Rows from block 10 of the encoder of a small masked image model, named by matrix and row number. Rows with one number belong to one neuron. Each number is 128 + 24 x the weight over its row's rms, rounded and kept within 0 to 255. All counts start at 0. After the name is the row's rms in percent of the matrix's.
After each neuron's rows are labels from the 100 images, of 14976, where the neuron reaches its highest value: "responds to" is what is common among them. Only what is clearly more common there than usual is listed. The data: stained colorectal tissue patches (NCT-CRC-HE-100K).
# fc1: MLP up (encoder.blocks.10.mlp.fc1.weight, 768x192), inputs 64-127
# fc2: MLP down (encoder.blocks.10.mlp.fc2.weight, 192x768, transposed), outputs 64-127

fc1.309 078 [157 134 122 166 132 114 124  83 160 142  81 145 125 151 126 158 130 147 119 112 160 118 126 131 150  92 120 134 133 130 129 123 153 130 159 125 138  93 156 135 124 102  94 112 164 106 113 106 137 119 110 138 148 123 103 108  99 100 113 129 145 116 125 156]
fc2.309 086 [101 140 150  96 142 159 157 145 111 159 181  80 114 129 157 102 112 106 146 149 111 123 163 118 141 145 163 107 108 142 129 148 124 141  78 116 137 105  99 141 113 149 134 135 128 161 140 166  92 137 148 122 121 110 144 137 159 161 112 112 129 143 147 156]
responds to: tissue: lymphocytes

fc1.12 061 [158 169 143 164 137 154 130 131 174 181 120 147 131 127 140 118 108 126 103 107 141 117 174  85 139 137 137 129  85 137 116 116 154 171 133 126 137 101 100  80 106 114 124  98 134 146 108 122  98 131 150  65 147 164 155 141 117  95 123 142 119 153 119 143]
fc2.12 064 [122 166  98 125 103 130 155 114 111  88 149 104 134 141 121 115 141 144 146 140 150 115  95 127 130 135 135 156 158 112 146 133  81 100 152 131 122 185 132 167 141 165 113 137 164 135 145 142 147 121 105 172 110  73  94 116 130 119 143  84 173 112 154 113]
responds to: tissue: lymphocytes

fc1.731 079 [160 163  98 143 148  90  64 125 130 135 102 126 126 137 131 157 103 112 102 143 178 146 120  94 117 142 166  85  88 126 118  85 112 145 117  85 134 134 149 116 170  80 128 127 122 114 114 158 140 109 141 162 122 129 108 165 108 131 162 138 125 129 161 138]
fc2.731 098 [125  99 165 145 131 125 152 142 141 108 164 113 131 100 134  92 154 158 153 126 100 129 172 161 128 126 115 154 155 168 122 131 159 110 148 150 123 102 110 114  87 149 146  94 125 157 154 122  92 182 115 103 152 103 146  87 122 121 102  82 157 125 116 143]
responds to: tissue: lymphocytes

fc1.427 089 [134  99 161  96 166 109 127 159 138 141 116 152 103 170 131 136 116 129  94 147 102 169 135 128 103 139 128  84 121 146 163 154 153 158 166 129 125 140 140  98 150 119 154 124 101 139 124 109 116 126  85 120 154 127 109 129 129 186 131 170 100 135 115 139]
fc2.427 106 [143 152 103 136 124 146 138 129 138  83  99 135 175  97 101 116 144 138 140 123 167 106 132 128 160 146 103 137 129 101 105 104  71 111  98 154 134 137 113 128 182  99 130 120 171 103 138 144 172 163 174 142 137 155 128 146 125 108 135  75 150 118 129 106]
responds to: tissue: smooth muscle

fc1.214 086 [141 104 144 113  95 109 110 181 136 116 139 134 109 140 123 129 201 148  94 167 120 146 118 132 131 115 140 150 151 151 128 124 163 155 130 138  78 121  66 124 202 112 132 143 126 120 105 148 172 128 114  99 107 120 119 141 160 135 142 135  85 110 113 118]
fc2.214 102 [100 128 136 146 133 147 112  96 119 135  94 139 197 150 129 135  75 101 156 114 142 107 135 110 135 125 127  99 101 161  81 150 106 113 157 137 178 120 180 104  79 128 127 114 106 112 147 118 128 136 133 117 145 145 133 126 107 103 103 138 166 151  88 157]
responds to: tissue: tumour epithelium

fc1.472 074 [112 121 137 150 140 154 128 131 147 125 106 164 137  99 112 102 101 106 118 129 129 148 114  67 147  94 144 122 162 127 130  86 136 180 131 132 149 144 131 101 133 137 131 129 111 113 125 121 100 105 132 153 127 147 180 125  75 134 107 143 132 172 138 122]
fc2.472 075 [134 153 136 115 105 159 130 122 124 138 115 107 101 143 139 156 171 185 136 134 137 106 159 202 117 148  80 100  85 126 119 147 121 107 115 135 122 145 142 132 144 121 125  85 152 125 143 149 147 138 116 117 140 107  86 152 181 119 124  80 141 109 174 139]
responds to: tissue: mucus

fc1.279 089 [127 130 118 117 145 138 128 144  99 139 169 108 166 101 108 141 109 110 147 162 200 194 125 134  96 134 107 141  79 112  99 119 101 143 134 165  50  83 139 119 132 127 142 152 124 109 117 200 145 112 110 152  84 117 147 121 166 153 122 105 144 106  93 122]
fc2.279 102 [143 127 155 107 109 100 140 149 149 125 100 134  61 144 133 121 128 131 131 137  75  47 140 130 135 121 142 119 168 154 157 136 149 120 139  94 159 143 123 130 115 116 121 111 131 158 103  90  93 157 130 126 129 136 125  99 108 122 143 181 130 132 178 154]
responds to: tissue: adipose tissue

fc1.701 079 [153 185 146 140 155 140 111 117  93 103 126  95  82 146 153  89 118 123 161 138 165 133 128 154 111 131 120  94  94 157 102 142 100 109 117 124 124  96 104 104 134 123 138 123 126 120 168 182 150 131  98 127 125 134 137 122 157 111 141 164 160 142 152 178]
fc2.701 083 [139  89 116 135 111 120 150 155 148 106 147 116 148  99 150 138 145 135 100 100 110 120 128 112 129 110 130 170 162 116 157  59 144 147 162 134 121 156 137 145 134 120  97 143 146 162  78  67 107 136 160 153 126  98 152 123 116 124 164  73 114 113 123  75]
responds to: tissue: cancer-associated stroma

fc1.383 080 [ 86 138 153 115 135 142 137 117 169 133 147 131 106 149 146 171 137  92 146  83  65 123 132 149 107 153 132 114 130 112 136 109 121  90 127 110 134  99 175 114 116 140 152  84  77 126 137 128  94 150  60 143 148 126 123 125 124 154 126 123 123  89  99 138]
fc2.383 083 [141 145 105 143 130  89 138 145  70 150 132 127 150 113 119  96 101 174 137 170 169 135 126 129 149 115 145  96 129 157 136 129 107 144 108 119 109 163  56 129 130 140 116 164 158 146 140  95 144 107 125 112 123 140 140 128  85 100 114 130 114 154 155 129]
responds to: tissue: lymphocytes

fc1.590 069 [127  93  97 158 112  96 137 125 148  98  95  83 135 105  99  91 172 127 109 161 156 147 129 139 122 122 137 141 117  89 134 117 145 118 106 140 102 175 126 163 176 159 166 125 149 143 125 135 132 153 138 145 112 171 128 112 102  92 121 124 141 102 134 146]
fc2.590 084 [120 146 169  96 143 146 120 104  73 136 142 171 152 149 145 171  99 108 156 102  70 119 142 125 133 131 137  91 142 183 122 157 130 110 137 128 137  61 150  97  81  81 123 101  91 105 137 135 111  85 109 128 138 104 153 135 119 143 125 148  95 151  97 120]
responds to: tissue: debris

fc1.259 060 [153 125 114 155 146 109 145  92 130 110 131 100 149  88 122 111 101  94 126 129 110 149 150 151 123 149  95 138 130 128 180 134 127 138 149 124 166 151 167  93 123 132 115 126 149 121 148  77 124 130  91 124  93 158 133 126 127 185 111 116 126 109 119 163]
fc2.259 072 [144 146 114 104 128 167 126 167  87 104 117 162 109 173 144 136 159 156 127 126 112  93 141 137 121 145 114 153 167 101 116 128 139 108 114 140  89 152 124 121 128 144 123 117 120 159 101 186 121  87 133 136 130  96 116 141 125 112 171 116 150 161 151  55]
responds to: tissue: adipose tissue

fc1.722 076 [126  83  93 171 144  86 100 131 141 184  38 125 129 134 135 117 177 161  96  68 110 140 133 142 106 139 178 119 151 152  84 112 152 137 124 133 180 130  92 130 164 121 138 155 128 102 104 131 151 136 122 111 142 143 111 121 126 131 105 142 151 124 135 134]
fc2.722 086 [116 181 199  92 122 155 160 132 112  92 175 155 154 123 129 122 124 118 146 176 158 131 138 147 133 112  92 108 101 143 142 134 114 119 159 121 109 144 138 134 119 125 117  85 118 103 159 153 140 141 130 133 145 120 103 123 106  92 158 115 159  79 129 119]
responds to: tissue: lymphocytes

fc1.330 088 [164 115 125 111 140 115 145 120 126 116 143 148 171 121  73 138 138  99 136 125 144 137 154 119 134 141 139 186 118 121  98  90 101 186 106 108 103 152 128 140 131 103 122 146  99 139 151 115 127 174 121 124 118 140 162 134 114 157  62 115 139 110 125 135]
fc2.330 098 [ 95 143 107 161 112 144 132 134 145 151  97 109 106 122 161 139 115 150 166 127 105 143 117 132 118 108 161  77 136 114 143 177 128  93 155 146 151 136 149 126  75 163 138 103 123 141 118 145 106  89 118 121 101 109  99 132 116 129 142 164 115 145 144 151]
responds to: tissue: normal colon mucosa; tissue: lymphocytes

fc1.325 075 [101 148 117 111  97  99 103 114 138 123 152 121 150 106 117 142 150 150 159 126 109 141  94 140 117 148 136 152 114 145 143 145  64 112 132 167  99  96  79 102 128 115 164 141  74 123 147 114 140  95 115 141 113 141 136 121 135 136 139 164 150 114 134 140]
fc2.325 084 [166 132 142 131 124 154 127 157 144 149 123 134 130 171 125 128 105  98 130 135 155 107 131 114 156 119 107 142 156  93 109 106 190 160 130 132 137 185 161 154 122 121  82 124 175 154  94 164 128 154 149 127 108 125 124 117 133 128 132 131 146 169 155  90]
responds to: tissue: adipose tissue

fc1.141 059 [116 152 126 131 165 135 132 107 170 113 118 140 146 160 100 106 118 108 140 108 119  89 128 134 131 148 151 114 101 118 100  99 184 132  91 152 108 154  86 153 141 117 106 146 116 129 105 115  93 104 145 112 119 154  97 130 119 116 101 106 132 129 102 123]
fc2.141 070 [103 115 115 152 117 100  85 124  99 121 125 129 126  91 157 118 122 141 158 154 109 159  92  98 157 111 131 146 154 151 130 156 136 134 165 105 148 106 160 123 142 139 154 118 124  99 120 145 110 112 139 130 114  94 170 137 117 155 156 117 134 134 137 131]
responds to: tissue: tumour epithelium

fc1.407 235 [120 129  83 135 136 119 137  77 157  99 154 125 136 130 120 117 150 113  86 166 143 169 145 117 101 157 131 103 157 110 109 110 119  99 143 124 146 108 125 163 104 136  77 142 112 166 126 163 104 129 103 146 153 135 176 146 161 112 136  75 117 146 142 141]
fc2.407 179 [161 153 134 137 120 136 133 159 132 154 158 136  81 102 139 122  79 114 154 128  95 135 143 124 144 141 152  62 138 169 105 116 105 122 104 125  98  95 119 123 154 109 110 119 107 133  58 103 126 123 148 101  96 127 130  92  84 134 147 123 116 122 138 156]
responds to: tissue: smooth muscle

fc1.524 257 [136 133 146 108 128 155 115 112 124 156 122 118 120 139 126 103 130 136 110 117 128 101  92  84 113 156  89 163 115 106 142 183 152  94 124 126 145  87 101 124 165 102 148 123 149 110 105 144 148 124 146 132 109 122 106 111 132 152 182 141 160 140 151 161]
fc2.524 174 [119 150 172 108  89 132 105 100 130 116 163 142 141 136  91  92 107 126 146 113 128 120  99 148 125 144 117 118 139 120 142 149 160 138 104 124 169 155 117 101 182 134 159  79 124 127 150  73 141 133 132 154 127 132 128 116  93 145 109 144 152 132 137 135]
responds to: tissue: normal colon mucosa; tissue: tumour epithelium

fc1.517 065 [120 101 111 142 135 113 135 115 183 163 130 102 129 132 102 158 157  76  92 110 155 128 107  95 120 157 138 114 110 101  96 101 179 118 123 128 167 156 155 135 155 112 109 106 101 124 157 124 153 107 109 125 137 120 141 103 156  79 118 147  89  89 151 165]
fc2.517 075 [123 158 156 124 145 123 140 142 106  88 110 156 163 134 162 125  90 171 162 161 109 140 140 150 139  97 128  85 141 171 155 162  90 122  92 125  96  75 107  97 104 129 141 138 133 160 129 142 121 157 112 173 118 126 135 159  94 154 124 102 169 153  95 115]
responds to: tissue: debris

fc1.192 065 [122 189 163 136 140 148 149  87 139 122 145  97  95 120 151 121 123 103 100 148 112 172 114 122 115  96  99 168 122 157 121 111 103 126 120 133 120 100 145  81  98 141 130 137 100 106 134 111 183 118  95  99 139 100 137 130 171 132 106  88  86  90 122 107]
fc2.192 072 [154  81 140 107  95 134 111 150  82 117 151 142 118 141 106 123 126 152 150  98 139  72 141 149 111 145 133 117 128  95 112  69 131 135 109 125 123 171  93 128 146 140 122 111 150 151  92 126  93 120 168 138 134 133 142 105 107 132 135 131 150 149 116 153]
responds to: tissue: adipose tissue

fc1.354 063 [117 165 122 123 116 143 121 158 142 163 149 113 155  82 115 178  94 123 157 140 142 120 130 156 102 144 140 131  84 125 131 129  90 104 118 136 100  95 134 134 106 113 152 140  67 152 106 125 125 151 156 131 115 132 137 145 145 104 113  86 144 109 149 160]
fc2.354 075 [147 100 109 151 131  90 148  79 129 126 120 129  51 175 152  90 138 130 136 142 122 138 103 117 134 114  94 129 172 107 151 132 139 153 126 125 131 148 119 128 133 127 119 154 193 111 113 122 109 147 147 141 102 103 149  93  91 127 127 147 119 124 130 139]
responds to: tissue: adipose tissue

fc1.7 155 [170  70 163 143 163 119 136  96 129 106 110 105 120 131  93 105  50 153 154 124 110 125 143 141 139 103 137 183 117 139 157 165  68 102 145 131  85  87 121 100 161  94 160 120  82 120 109 114 102 136 151 142 150 126  90  94 124 137 133 137 119 118  92 126]
fc2.7 095 [136 111 106 144 150 148  93 126 152 151 128 141 112 113 155 116 132 164 138 153  99 165 151 135 146 106 136 112  94 143 155  85 118 102  93 169  92 126 182 176 160 142  98 144 132 159 137 153 126 133 102 164 149 153 140 111 149  84 103  99 102 118 142 107]
responds to: tissue: debris

fc1.280 082 [ 75 159 110 138 172  80 142 124 145 152 133  95 145 105 135 154 116 124 124 134 138 133  86 133 153 129 152 130 104 139 122 135 124 131 119 167 115 146  97  96  99  96 160 136 132  73 100 108 190 127 179 132 105 126 142 101 132 147 120 108 122 121 105 103]
fc2.280 097 [152 117 133 148  88 166 105 137 143 111  97 164 125 175 101  81 123 155 177 122 112 145 134  92 121 106 111 143 153 108 152 111 152 114 132 123 131 134 153 174 146 161 105 123 105 164 121 141  91 163  89 141 133 127 104 150 132 116 125 195 162 120 157 112]
responds to: tissue: tumour epithelium

fc1.684 306 [130 134  98 110 116 146 168 145 151 116 163 174 158 113 144 147 146 152 144 112 136 110 154 100 153  73 144  85 118 156 145 116 128 131 111 119 139 163 146 133 127 149 161 114 152 132 185 156 134 107 139 143 150 110  86 120 115 140  69 142 110 119 132 145]
fc2.684 241 [156 136 125 131 126 102 143 181  94  78 138 114 139 116 116 117 137 138 132  73 137 112 120 134 154 133 102 130 143 108  81 152 143 140 106 124 106  75 126 147 105 106 121 143 152 121 113 105  92 102 168 176 137 113 106 111 159 147 148 185 125 119 106  95]
responds to: tissue: tumour epithelium