From a checkpoint of a small masked image model: decoder width 128, batches of 64.
Rows from block 6 of the encoder, named by matrix and row number. Rows with one number belong to one attention dimension. Each number is 500 + 25 x the weight over its row's rms, rounded and kept within 0 to 999. All counts start at 0. Numbers have three digits each. After the name is the row's rms in percent of the matrix's.
# q: attention query, key and value (stacked) (encoder.blocks.6.attn.qkv.weight, 576x192, the q third), inputs 96-191
# k: attention query, key and value (stacked) (encoder.blocks.6.attn.qkv.weight, 576x192, the k third), inputs 96-191
q.90 085:507493509537504455491466449514451485535475447482487484519496504536516497529487501480480537523521465524543497489519513513522517520481519505484551498500483484474540517522533464510485479507529489531484490503513483504492497532495493513495477482525469498521518496508529479508485510517432448476
k.90 086:535505531511498508538463478512495532468505481507523527519495481450487474487480543491516492511469485463510491497548520508540548516478497510483519482528493459510508490490508520482505506485497515513504508481498502518517515457488522517506495483504462476521509500533470542529446517484518527489
q.91 137:482496521496498517504460533509505504516534507511524512514502495451475499480507494504497503489492487466488485505506515537512476478473525481517472486517523523494459486489481518493508523505488471494517514512483499484474499504475526481498501490453519527445494459473472525501474526488552520493
k.91 115:519478468516480472471519458504514447491462496488484522522521476509496505527516468528488507499509503519540478490513505479479493516554482476493458548530496496428517471485507477497514463497516479494458452508527479490472471477473495515546485520506504503534478503459488439491540503521538436517
q.92 071:507494513508474504470451497514499517489508494536508501508516527486525490491491503544523512520549441509486457492549531511525448492477515506531515482516505480529495524508498537499481534516487506516501553488518531486480514473491483511514519463489546509447483499534482524491435488495478539505
k.92 059:537499501518455512503550476508478426471486500524523500508524491486527502516497516523465547436533486525531505470484484454449495496518510522475497478537503443461506506495548490490516521482506491535441470494513493523450499480532483521500472524541534524502486500512517454487512475530493493522
q.93 108:470497499480530495523509486477505479519530501473503510502476479486478528518490483444472486471442551449512533506449507509492550504516495468467471485502511542459496461490492473489521482473518493488495457518487469482487475544505524479477483552490457504518528482464494487502526525502553469493
k.93 092:482483490503520484525474510493566544508512515482491506493510513519484505498505448509512451550485513479488503521516514548525508510503479456533490521493480532488514475483448483527490443503482484444536514505490479470541497487465522474528531504484484456516489511485452506503490535463518476501
q.94 020:504534500481474482501462467484461514503526482523485512486528512564542493490472490528494485500518459511499515493506486499543477510539528518476499467536463505487540532508514492499473510498511523477487516488556507495485457479546463541473474507559515508508483556496519491509494465490433499502
k.94 019:521468538472483543526550543476490535465511517513528462505521526512503507496515483474480511481530492493508544507515531510496497465478477525525538449490510466531525489517519533507487516508479517545496526500478553523499506510499506483506479491486472540493505500543483515513503522483470577454
q.95 012:510481485487487503511544455514505519482422500500489491493480521540499457509482522496487527512527505546498500493469453470465480511500475506514534536467473492548520528506493515509498467505521505496490493489481488522549536495483471522517476462535507483539518507529527494485519509494442485491
k.95 013:524496514479514472515422500504490513500510518483513499466493520512512481494525540480537488527507485525475493509458498480507504498474509529528510494447509534552461546523494493468471533530537539512521522470511524509529503522524503485476472496496496515504533511539529539507491477530517521496
q.96 013:523492512483526539513501534479481525497509535484476503521520524459505473531499469520501552459494498495475476505539515539485505489544481477516508542510490480528525552507508516511569484503516499535483494498482467463539491498483478519481514485521457486473543515470533484524472477527487525532
k.96 013:507497533513533491496529540501475458508506543506469513485462502557533516460499511530489531459492465470492526516446497473522488497477483494510476478500467516508492482521536494502521474518483470551468498523493551481555525542499495495484469466512529498511518549468525448482481498501540543501
q.97 029:471515467519495502553547495496547500530467492535531528522454472532458517467510502521514441538501532538498498501498464513503506479454504519517500489497459496526483496474498456520482486479508480455535528459493531509480516547481517491481493494527484517476485502532440541528479494498473474465
k.97 020:524470501519514498489463566486499527523482458508517439507499514478464511545545499511490494510525516515459483501518495530493503518491494514524549518516483455517478523490491476478479473490526470514533483467515518539471532504480521490479450508494501486493501489533448548503497540513449521497
q.98 033:468508524547483513530508518512507505488481527517477475538473493508478538511494482457489510489488476467529549507487473473514498480514512485543503412522525479485515467462516490494510467522499462514476525511498502494474497547485502512474485538525496538493534520530449446489477438519506503454
k.98 027:469523484514492522484463491469496518454471501519480500500506555496508512496540479437519478443500511470526520506521506461506515482512511524508487463494516453479437525482520504517494493487486494534499523505469532497529520541482452507492500533540537474493492544526516423500504500519535483503
q.99 012:474480540535522503486501524519474507483456500525485456520507485487520555491493464515490505483460485465528537501495495453504490483486519497542512452507498479499481508501522492484492470540506470490524497522500502474493495570489478490463520516504482528477550511483460444517490475508503512481
k.99 011:523485464512522494489471506437473523480489508521501512481511521517508521515526537497518509482495512473512502473508508515503537462496485536498502492516473488519454501486520460494534499493501453539491507501463512527528523508504487508503472515512537488555534515533470482493507517532541478498
q.100 006:504541478504488527490509498504491540460503503518465478502489498528513507507475506469546527496519465532532508513546488518477470475492516511547474469499495502518521528489490520548504505489472463484525536562545507536516506522515492450521526449512486545510443482477450476497492461504474535472
k.100 008:512494521505487495489505524548525521485463496527468478520504510477494476527521515429518498446510514505507511498544522485497484493468510547518543464527526514477455492467474501526519517543521535499465494521477501519478546508503505503489506564529502477434489476502465492478496506479498474499
q.101 008:491470506520488507485534494527495510513490476528481438534499535493543565501510514469538501488500474475542541475495485474508449472483476508540525508509541476496509530524515490496519507521527486535490557529517465483488489529480466464467501508520503529512493513500447503463510461510460525496
k.101 008:520489512500465504513519484538498513475465513490507520516523513477523476511518489456483504490520524489515522500564489539491496478513530532481512495542510495490473527531474488532526530515479504497473542542436504532491504475513497508523505479544513493469484534536481540486487479508527460513
q.102 006:500493501511492496485536537439523508554538496514536518463507493498497461528510498499493481501500527534485490516520509560558488493500517489528467521499470497491477513520531519533501496487506512460486436539460510497488526516515504515506508489464509481535511492510522503480519520469507482466
k.102 006:527487493473523493456497474480543483501490524523489529510495517523527485484472490486518498502479517532517482526503511483498514497507508470482515518507469510515500489501506492487493526469491463477487500439542455478496492517461469514520482517480485518502503448498535491499516532527491497517
q.103 005:482460480477528493526469548470469491487502489522532521516513482485502485473490480518472531508488523507458456495506513517458485537557502487493515494527493483488477487528479504488487489480516554492514442489527445529530512521506489537496469533467473517463514476530550501517492461471526496523
k.103 006:507491490455565537530485480454504485544509502513534505446495440508495486500480495521506479535499454488494517488496459516484505546525533511444496499492480519511522486543494505494519516462485471510493536518506453483515486489476480526499544467462484462500499480540506484509492500546509508491
q.104 009:544537483491472501528514487516502458479513536511518510478543478523486518506551493487504507546515479517516471455500479468534497458490479517504470455462506492522497484495495510518465486514520461530496502480522523460486515495545502498454511502459463514510485525512504503462500493509505506505
k.104 011:498544508548543459534498473453496515496475464526463439518514503494511521502519498507497515479483497505509499497477480506453504549545481496510452483516508519484503516558516480465475517505524500517481475482535476522499507478494484532505515506526454539502539506469490504464547489486533455492
q.105 019:483502505487482563496492448527498527478518495532517491478506518503510472513508525482476493540549476480530518509508473485500462542454504511539481466514469500510487473502551490473519528534476523466491498468503502506495528494506464536476489516515516485499530521490433518509533540478464483534
k.105 019:474528460500533525496539536504493469491502497520476524496477492512490485512487525517526508481516493478508496490540502454495471510448487477494469459518483486494526478521514515569556466514460476514498485491456492508521499535507487488476505489477552509464466558537499545462531542493485478518
q.106 009:517495477493501494463520500475489483528531526536478520518527464489475516536514465540517506483460504507494465504503443479485486511538491491492524530482500517453524433490520542538506505458507519484498486493534501500521493481495535462499541497526465513482482543539495514485495542467503493527
k.106 009:469489471481470512475521553534504512560466515470526499482537484507510492541479496506471508470473498488510518533471523532475532523558476483483538545466499512471511521499464485532496473484516528522521516524478519508495538472471478462515459493522484496487487505510516507528509493493564474500
q.107 007:474505478497546506515492462456470476522490475482506528500550482491444483505499472497487520480446468490472471510505459518530477492549527522468516505504474558462505568508501513517506536466529491480495528459492480479526506487470533470515526490471491530502480453528500514512485510476518520516
k.107 008:495555465500503491528526510498499505539521513500480555516502521528541563522518513495505503444517471488513497460503492537480498511524505556474552480445504459464489493529466498483485493443515490501507516476480473464475486464430510496521496472480476472502494492464494474476481505523530476509
q.108 011:517515474487532476483482482445459496520530515484513530452515452506471467490489488504504487525502524521449491530484495538513467543522492463495486518455467504483471489511513534496488501458533507454481462470459536496536518511478484515515497526462476477531495476530526535516500496482487525526
k.108 011:484542465450518519506509508457496461534538520500529532492472462525519511473461468526484494520498457502469496496486489500514519529499507461488511518474474496482498486505512481485513501442489468514512505481494478465529492466468482500545463452463506487554512483539517471503512508514554516506
q.109 008:477516510499472506529495558570529484525533513511468444521472543509520539525519449467508524469508520474514531492495526503475491485497483520524518498507535446515505476498485473490495500534492455525502509524507468466468511503503465486454471547524516456479495509462488459489524491527506513462
k.109 008:545474489495505506487449521492459514498519480469484493491498468493465483522505509488549502501492498454489504530503458453503487496509465556492464506543470464512535536550459505491499528514466493512502479515518546561503476547532483521522496499486514497504501472545517454518498504467479502513
q.110 006:474496507512463530505489472514516511474491532487541536472485485489523486486494486528456534470471486514515511526507483478480556519467488466480528508521470505484508493475517517498495485470467518454494480490508492507516455482535497549539503525506508500519482495504534476534519450450494518507
k.110 009:486525512538475490522537505556515484465474529514472512524494515509542511491519476529469533496521527522488513475503556491497513512501479481527518509478546491487528494446495493507509466501512531500467487525494520482509495473529538439473485531556516502496513521486507504492498472519493496502
q.111 007:503501543505533484479485542534529506456531486545488476536508528488521525512523472510506477460505512512533500477475526486521523474484543527527505511462511534505520460511539475484492511531487496494536530479523488447518491476513536523451463494539475504486510517487448472487494500530483489496
k.111 006:507491505547467469486514515528499485498498462499465455504498456489531498523500444479502490516521497531481549485514510516493498479505486495527495475515574522495509535468499507518453522511497531509515479535534549517476502513550526491493447519470513515488512523502515492520499504474460492512
q.112 013:516491448502461484466499530506469543538511482537535511481454507522476526475506503515515465541530537522525495501491486521482498485514524531505471556465487456509485531492469518476529563506498529483500479459482480512459454532490497499489478467525544534505465501506512491538515529510462478483
k.112 011:496509509489529488473515517499527502470536515517485529538484509482507481522502480530483473473503484473478537507511551484550539492522521530465522487521503475516482531451465518476452481485542549495517497506474491483501476518518457471467527480507452493480497498490495493523490518535545500529
q.113 024:462489523478495496528473494490505487491517511475514480461527483536486513516488475428481489470506514503515492487473494468531508510462498485517526460559494541479512440497513464512493430540509482537467524517530503526495483519521523511481489544514478509495484492527456508482505479501572469475
k.113 017:506548476518502525524463482479471471490499562477499503455536482521488541491497438497515483468485515515514498500478480479526508494502494462509459489493472465469520447526506469521495510464512452494507481499496526491472506556505497522511479544498522448526465529509537476517505501477485515504
q.114 036:490479512525506482470455528494464492475531497499520505461489491554454449524503485466471509523514492489494474506538496476522505555527530475479490517509464522447503467486504539503499484533482499522480508493486477497507506517499515549495508557473502460487517509526550502503513563459549487485
k.114 031:476518509474509502505491470485532505487549524493513553506499448515487500486448477524495495528482461492492472514480479487516500507511483453494476513463492509499504499479487539482518494484501513463499555498531490441530468511476471505506512472461526521505529518505546463521508472480501495489
q.115 012:484484516504480480471506519529478483486494505484526505463482491539446470512527489492471487540527509478496480508498484495517518538507484464516475508513478525492521462469494494556503443506508500529450519501469491495490513490519497542493479543451494470472479529559511514519476515492514509524
k.115 011:470551471484483505494514493503511512499556520475510515546507491507507507463460490525490472519513534521483475463429521477511522498484488457510483498486512462502491518458507479493534472476515501504493490513526501472536491507509516463497510520515523533532514543508535517525515510490505488474
q.116 005:490492554491489532539477566543486482426512557524493503550502461503520501529469519496475480476442522467516512517468480471503542472526464547535477481504515491488530511481507530493472532505477502504501495483513531485515484497474497481480474473541498511485510549530500443483494483525485501470
k.116 006:519472475514475473457517510463495459505471463492472514479471512531465509528529520453546472474484472502503548530480508480508512502500465557540526496478512492509458503512459518528466555530477512502474478526492496480492537526506448506466494499483500497479486484507503476482473533490464525474
q.117 009:463487535532469542527492503564515520483497496503480463526464530514554531509502489459512528478509505493516558475490523495491512462467478507526505490522554488492503493493507466498531504528511469522490541525524502513503501469513527495478485529546501504520481535507482491488541487515472525469
k.117 009:499491491536483456478461526516460508485455469469462468499494539468490480512540497470555505473513510492511541518509451492488480503493529544539497488529491490498484501491485511526493476537528547502492506508521520543479494528532503519482489519486482495475511482461482479521462489454464509502
q.118 006:494487495484476456493471527513524511485542511474523540486530464495485496504524503501470471548491512493486466521500475493528528541497544504469497547471474520477484481476491523527441457518510532466480475450493526514514502479520534548512516501470508470494512521498565491542468510462491456502
k.118 006:481505496499505521456505490494522515505524507491508502490495467545488475481427485552501481582499496525502496491448522515499515513510518470474490516470516517494511478498496487472484496477465484514483457525528455482508506472506474516490481503508490531564487492534491482473513493508497497509
q.119 008:487500512500547477496483511483474485494500490515465467500509523481527557519515488483536512483465480466510496487448518502545465458493458509503483499502525468506496497579533508492509527498539488508504459530512501487503482546462501454508469498505461517511470494487437504502488489525485554512
k.119 009:509500458490520485478447507491503514516476494481485547474489506499496497520516483482531501499465463488501504514519496503494515517560478498472487473507484474490486507562465470517515540506486466494505505529460513556496527483469495588526486471453519502538500507553493469507526526511543481519
q.120 009:499522484496497522527542476493467492471509543551501499497518504480509488509527546487494555479548461485498492454514464452487510494486508495522486485505506489504518512527534473522502482523489498509475462499539480492502490488501461474482475450499519472524536520469492480505560515536491495586
k.120 011:489516508502554530509539510565528472517508523483518481490503494507542543532496540468521494456514501492508550471519480471481432499473477496500511479502483487459497497466528542515579492483477518482500498526511529485507502523493493481488515489483482527491494526525428510493470535503467513543
q.121 018:505516513500508458497494507496483506484516452478470498477498545504486471464512487467498545505484502498460502486459505517518510500521481518476503497494501489541505510488514465526514531494507506532483509501476424504512468505497482518500512544477504507516520472470540502454528507571507474470
k.121 018:476499513511476470477457458517510512483542515481520519477483489470452473465481519521502497574491539489458469453509490533497511497495495519485502510507481524537497504483502514506461533469505525498473500477526499475497499489525497476502527513441538474468449499496516526491517510492497506550
q.122 010:505525535529487526502484501580518509486535505490461503514513476501525548482523485519503523490514485484540510498508498487423527479470529519537517472504534480506510452503520503523488456539482504499487461515529499492470509498502526496479498518533520500470508541506478511494512506471506515502
k.122 010:472471478535483529517477537501517495504501512517448433470521484477512496576474519499491482449446490472473511515504487484516529508492506448495483513514542514508539522538484494551519507533490495491551505511480520542504502549514492514483526466543500548499526500534486507498528527511457474501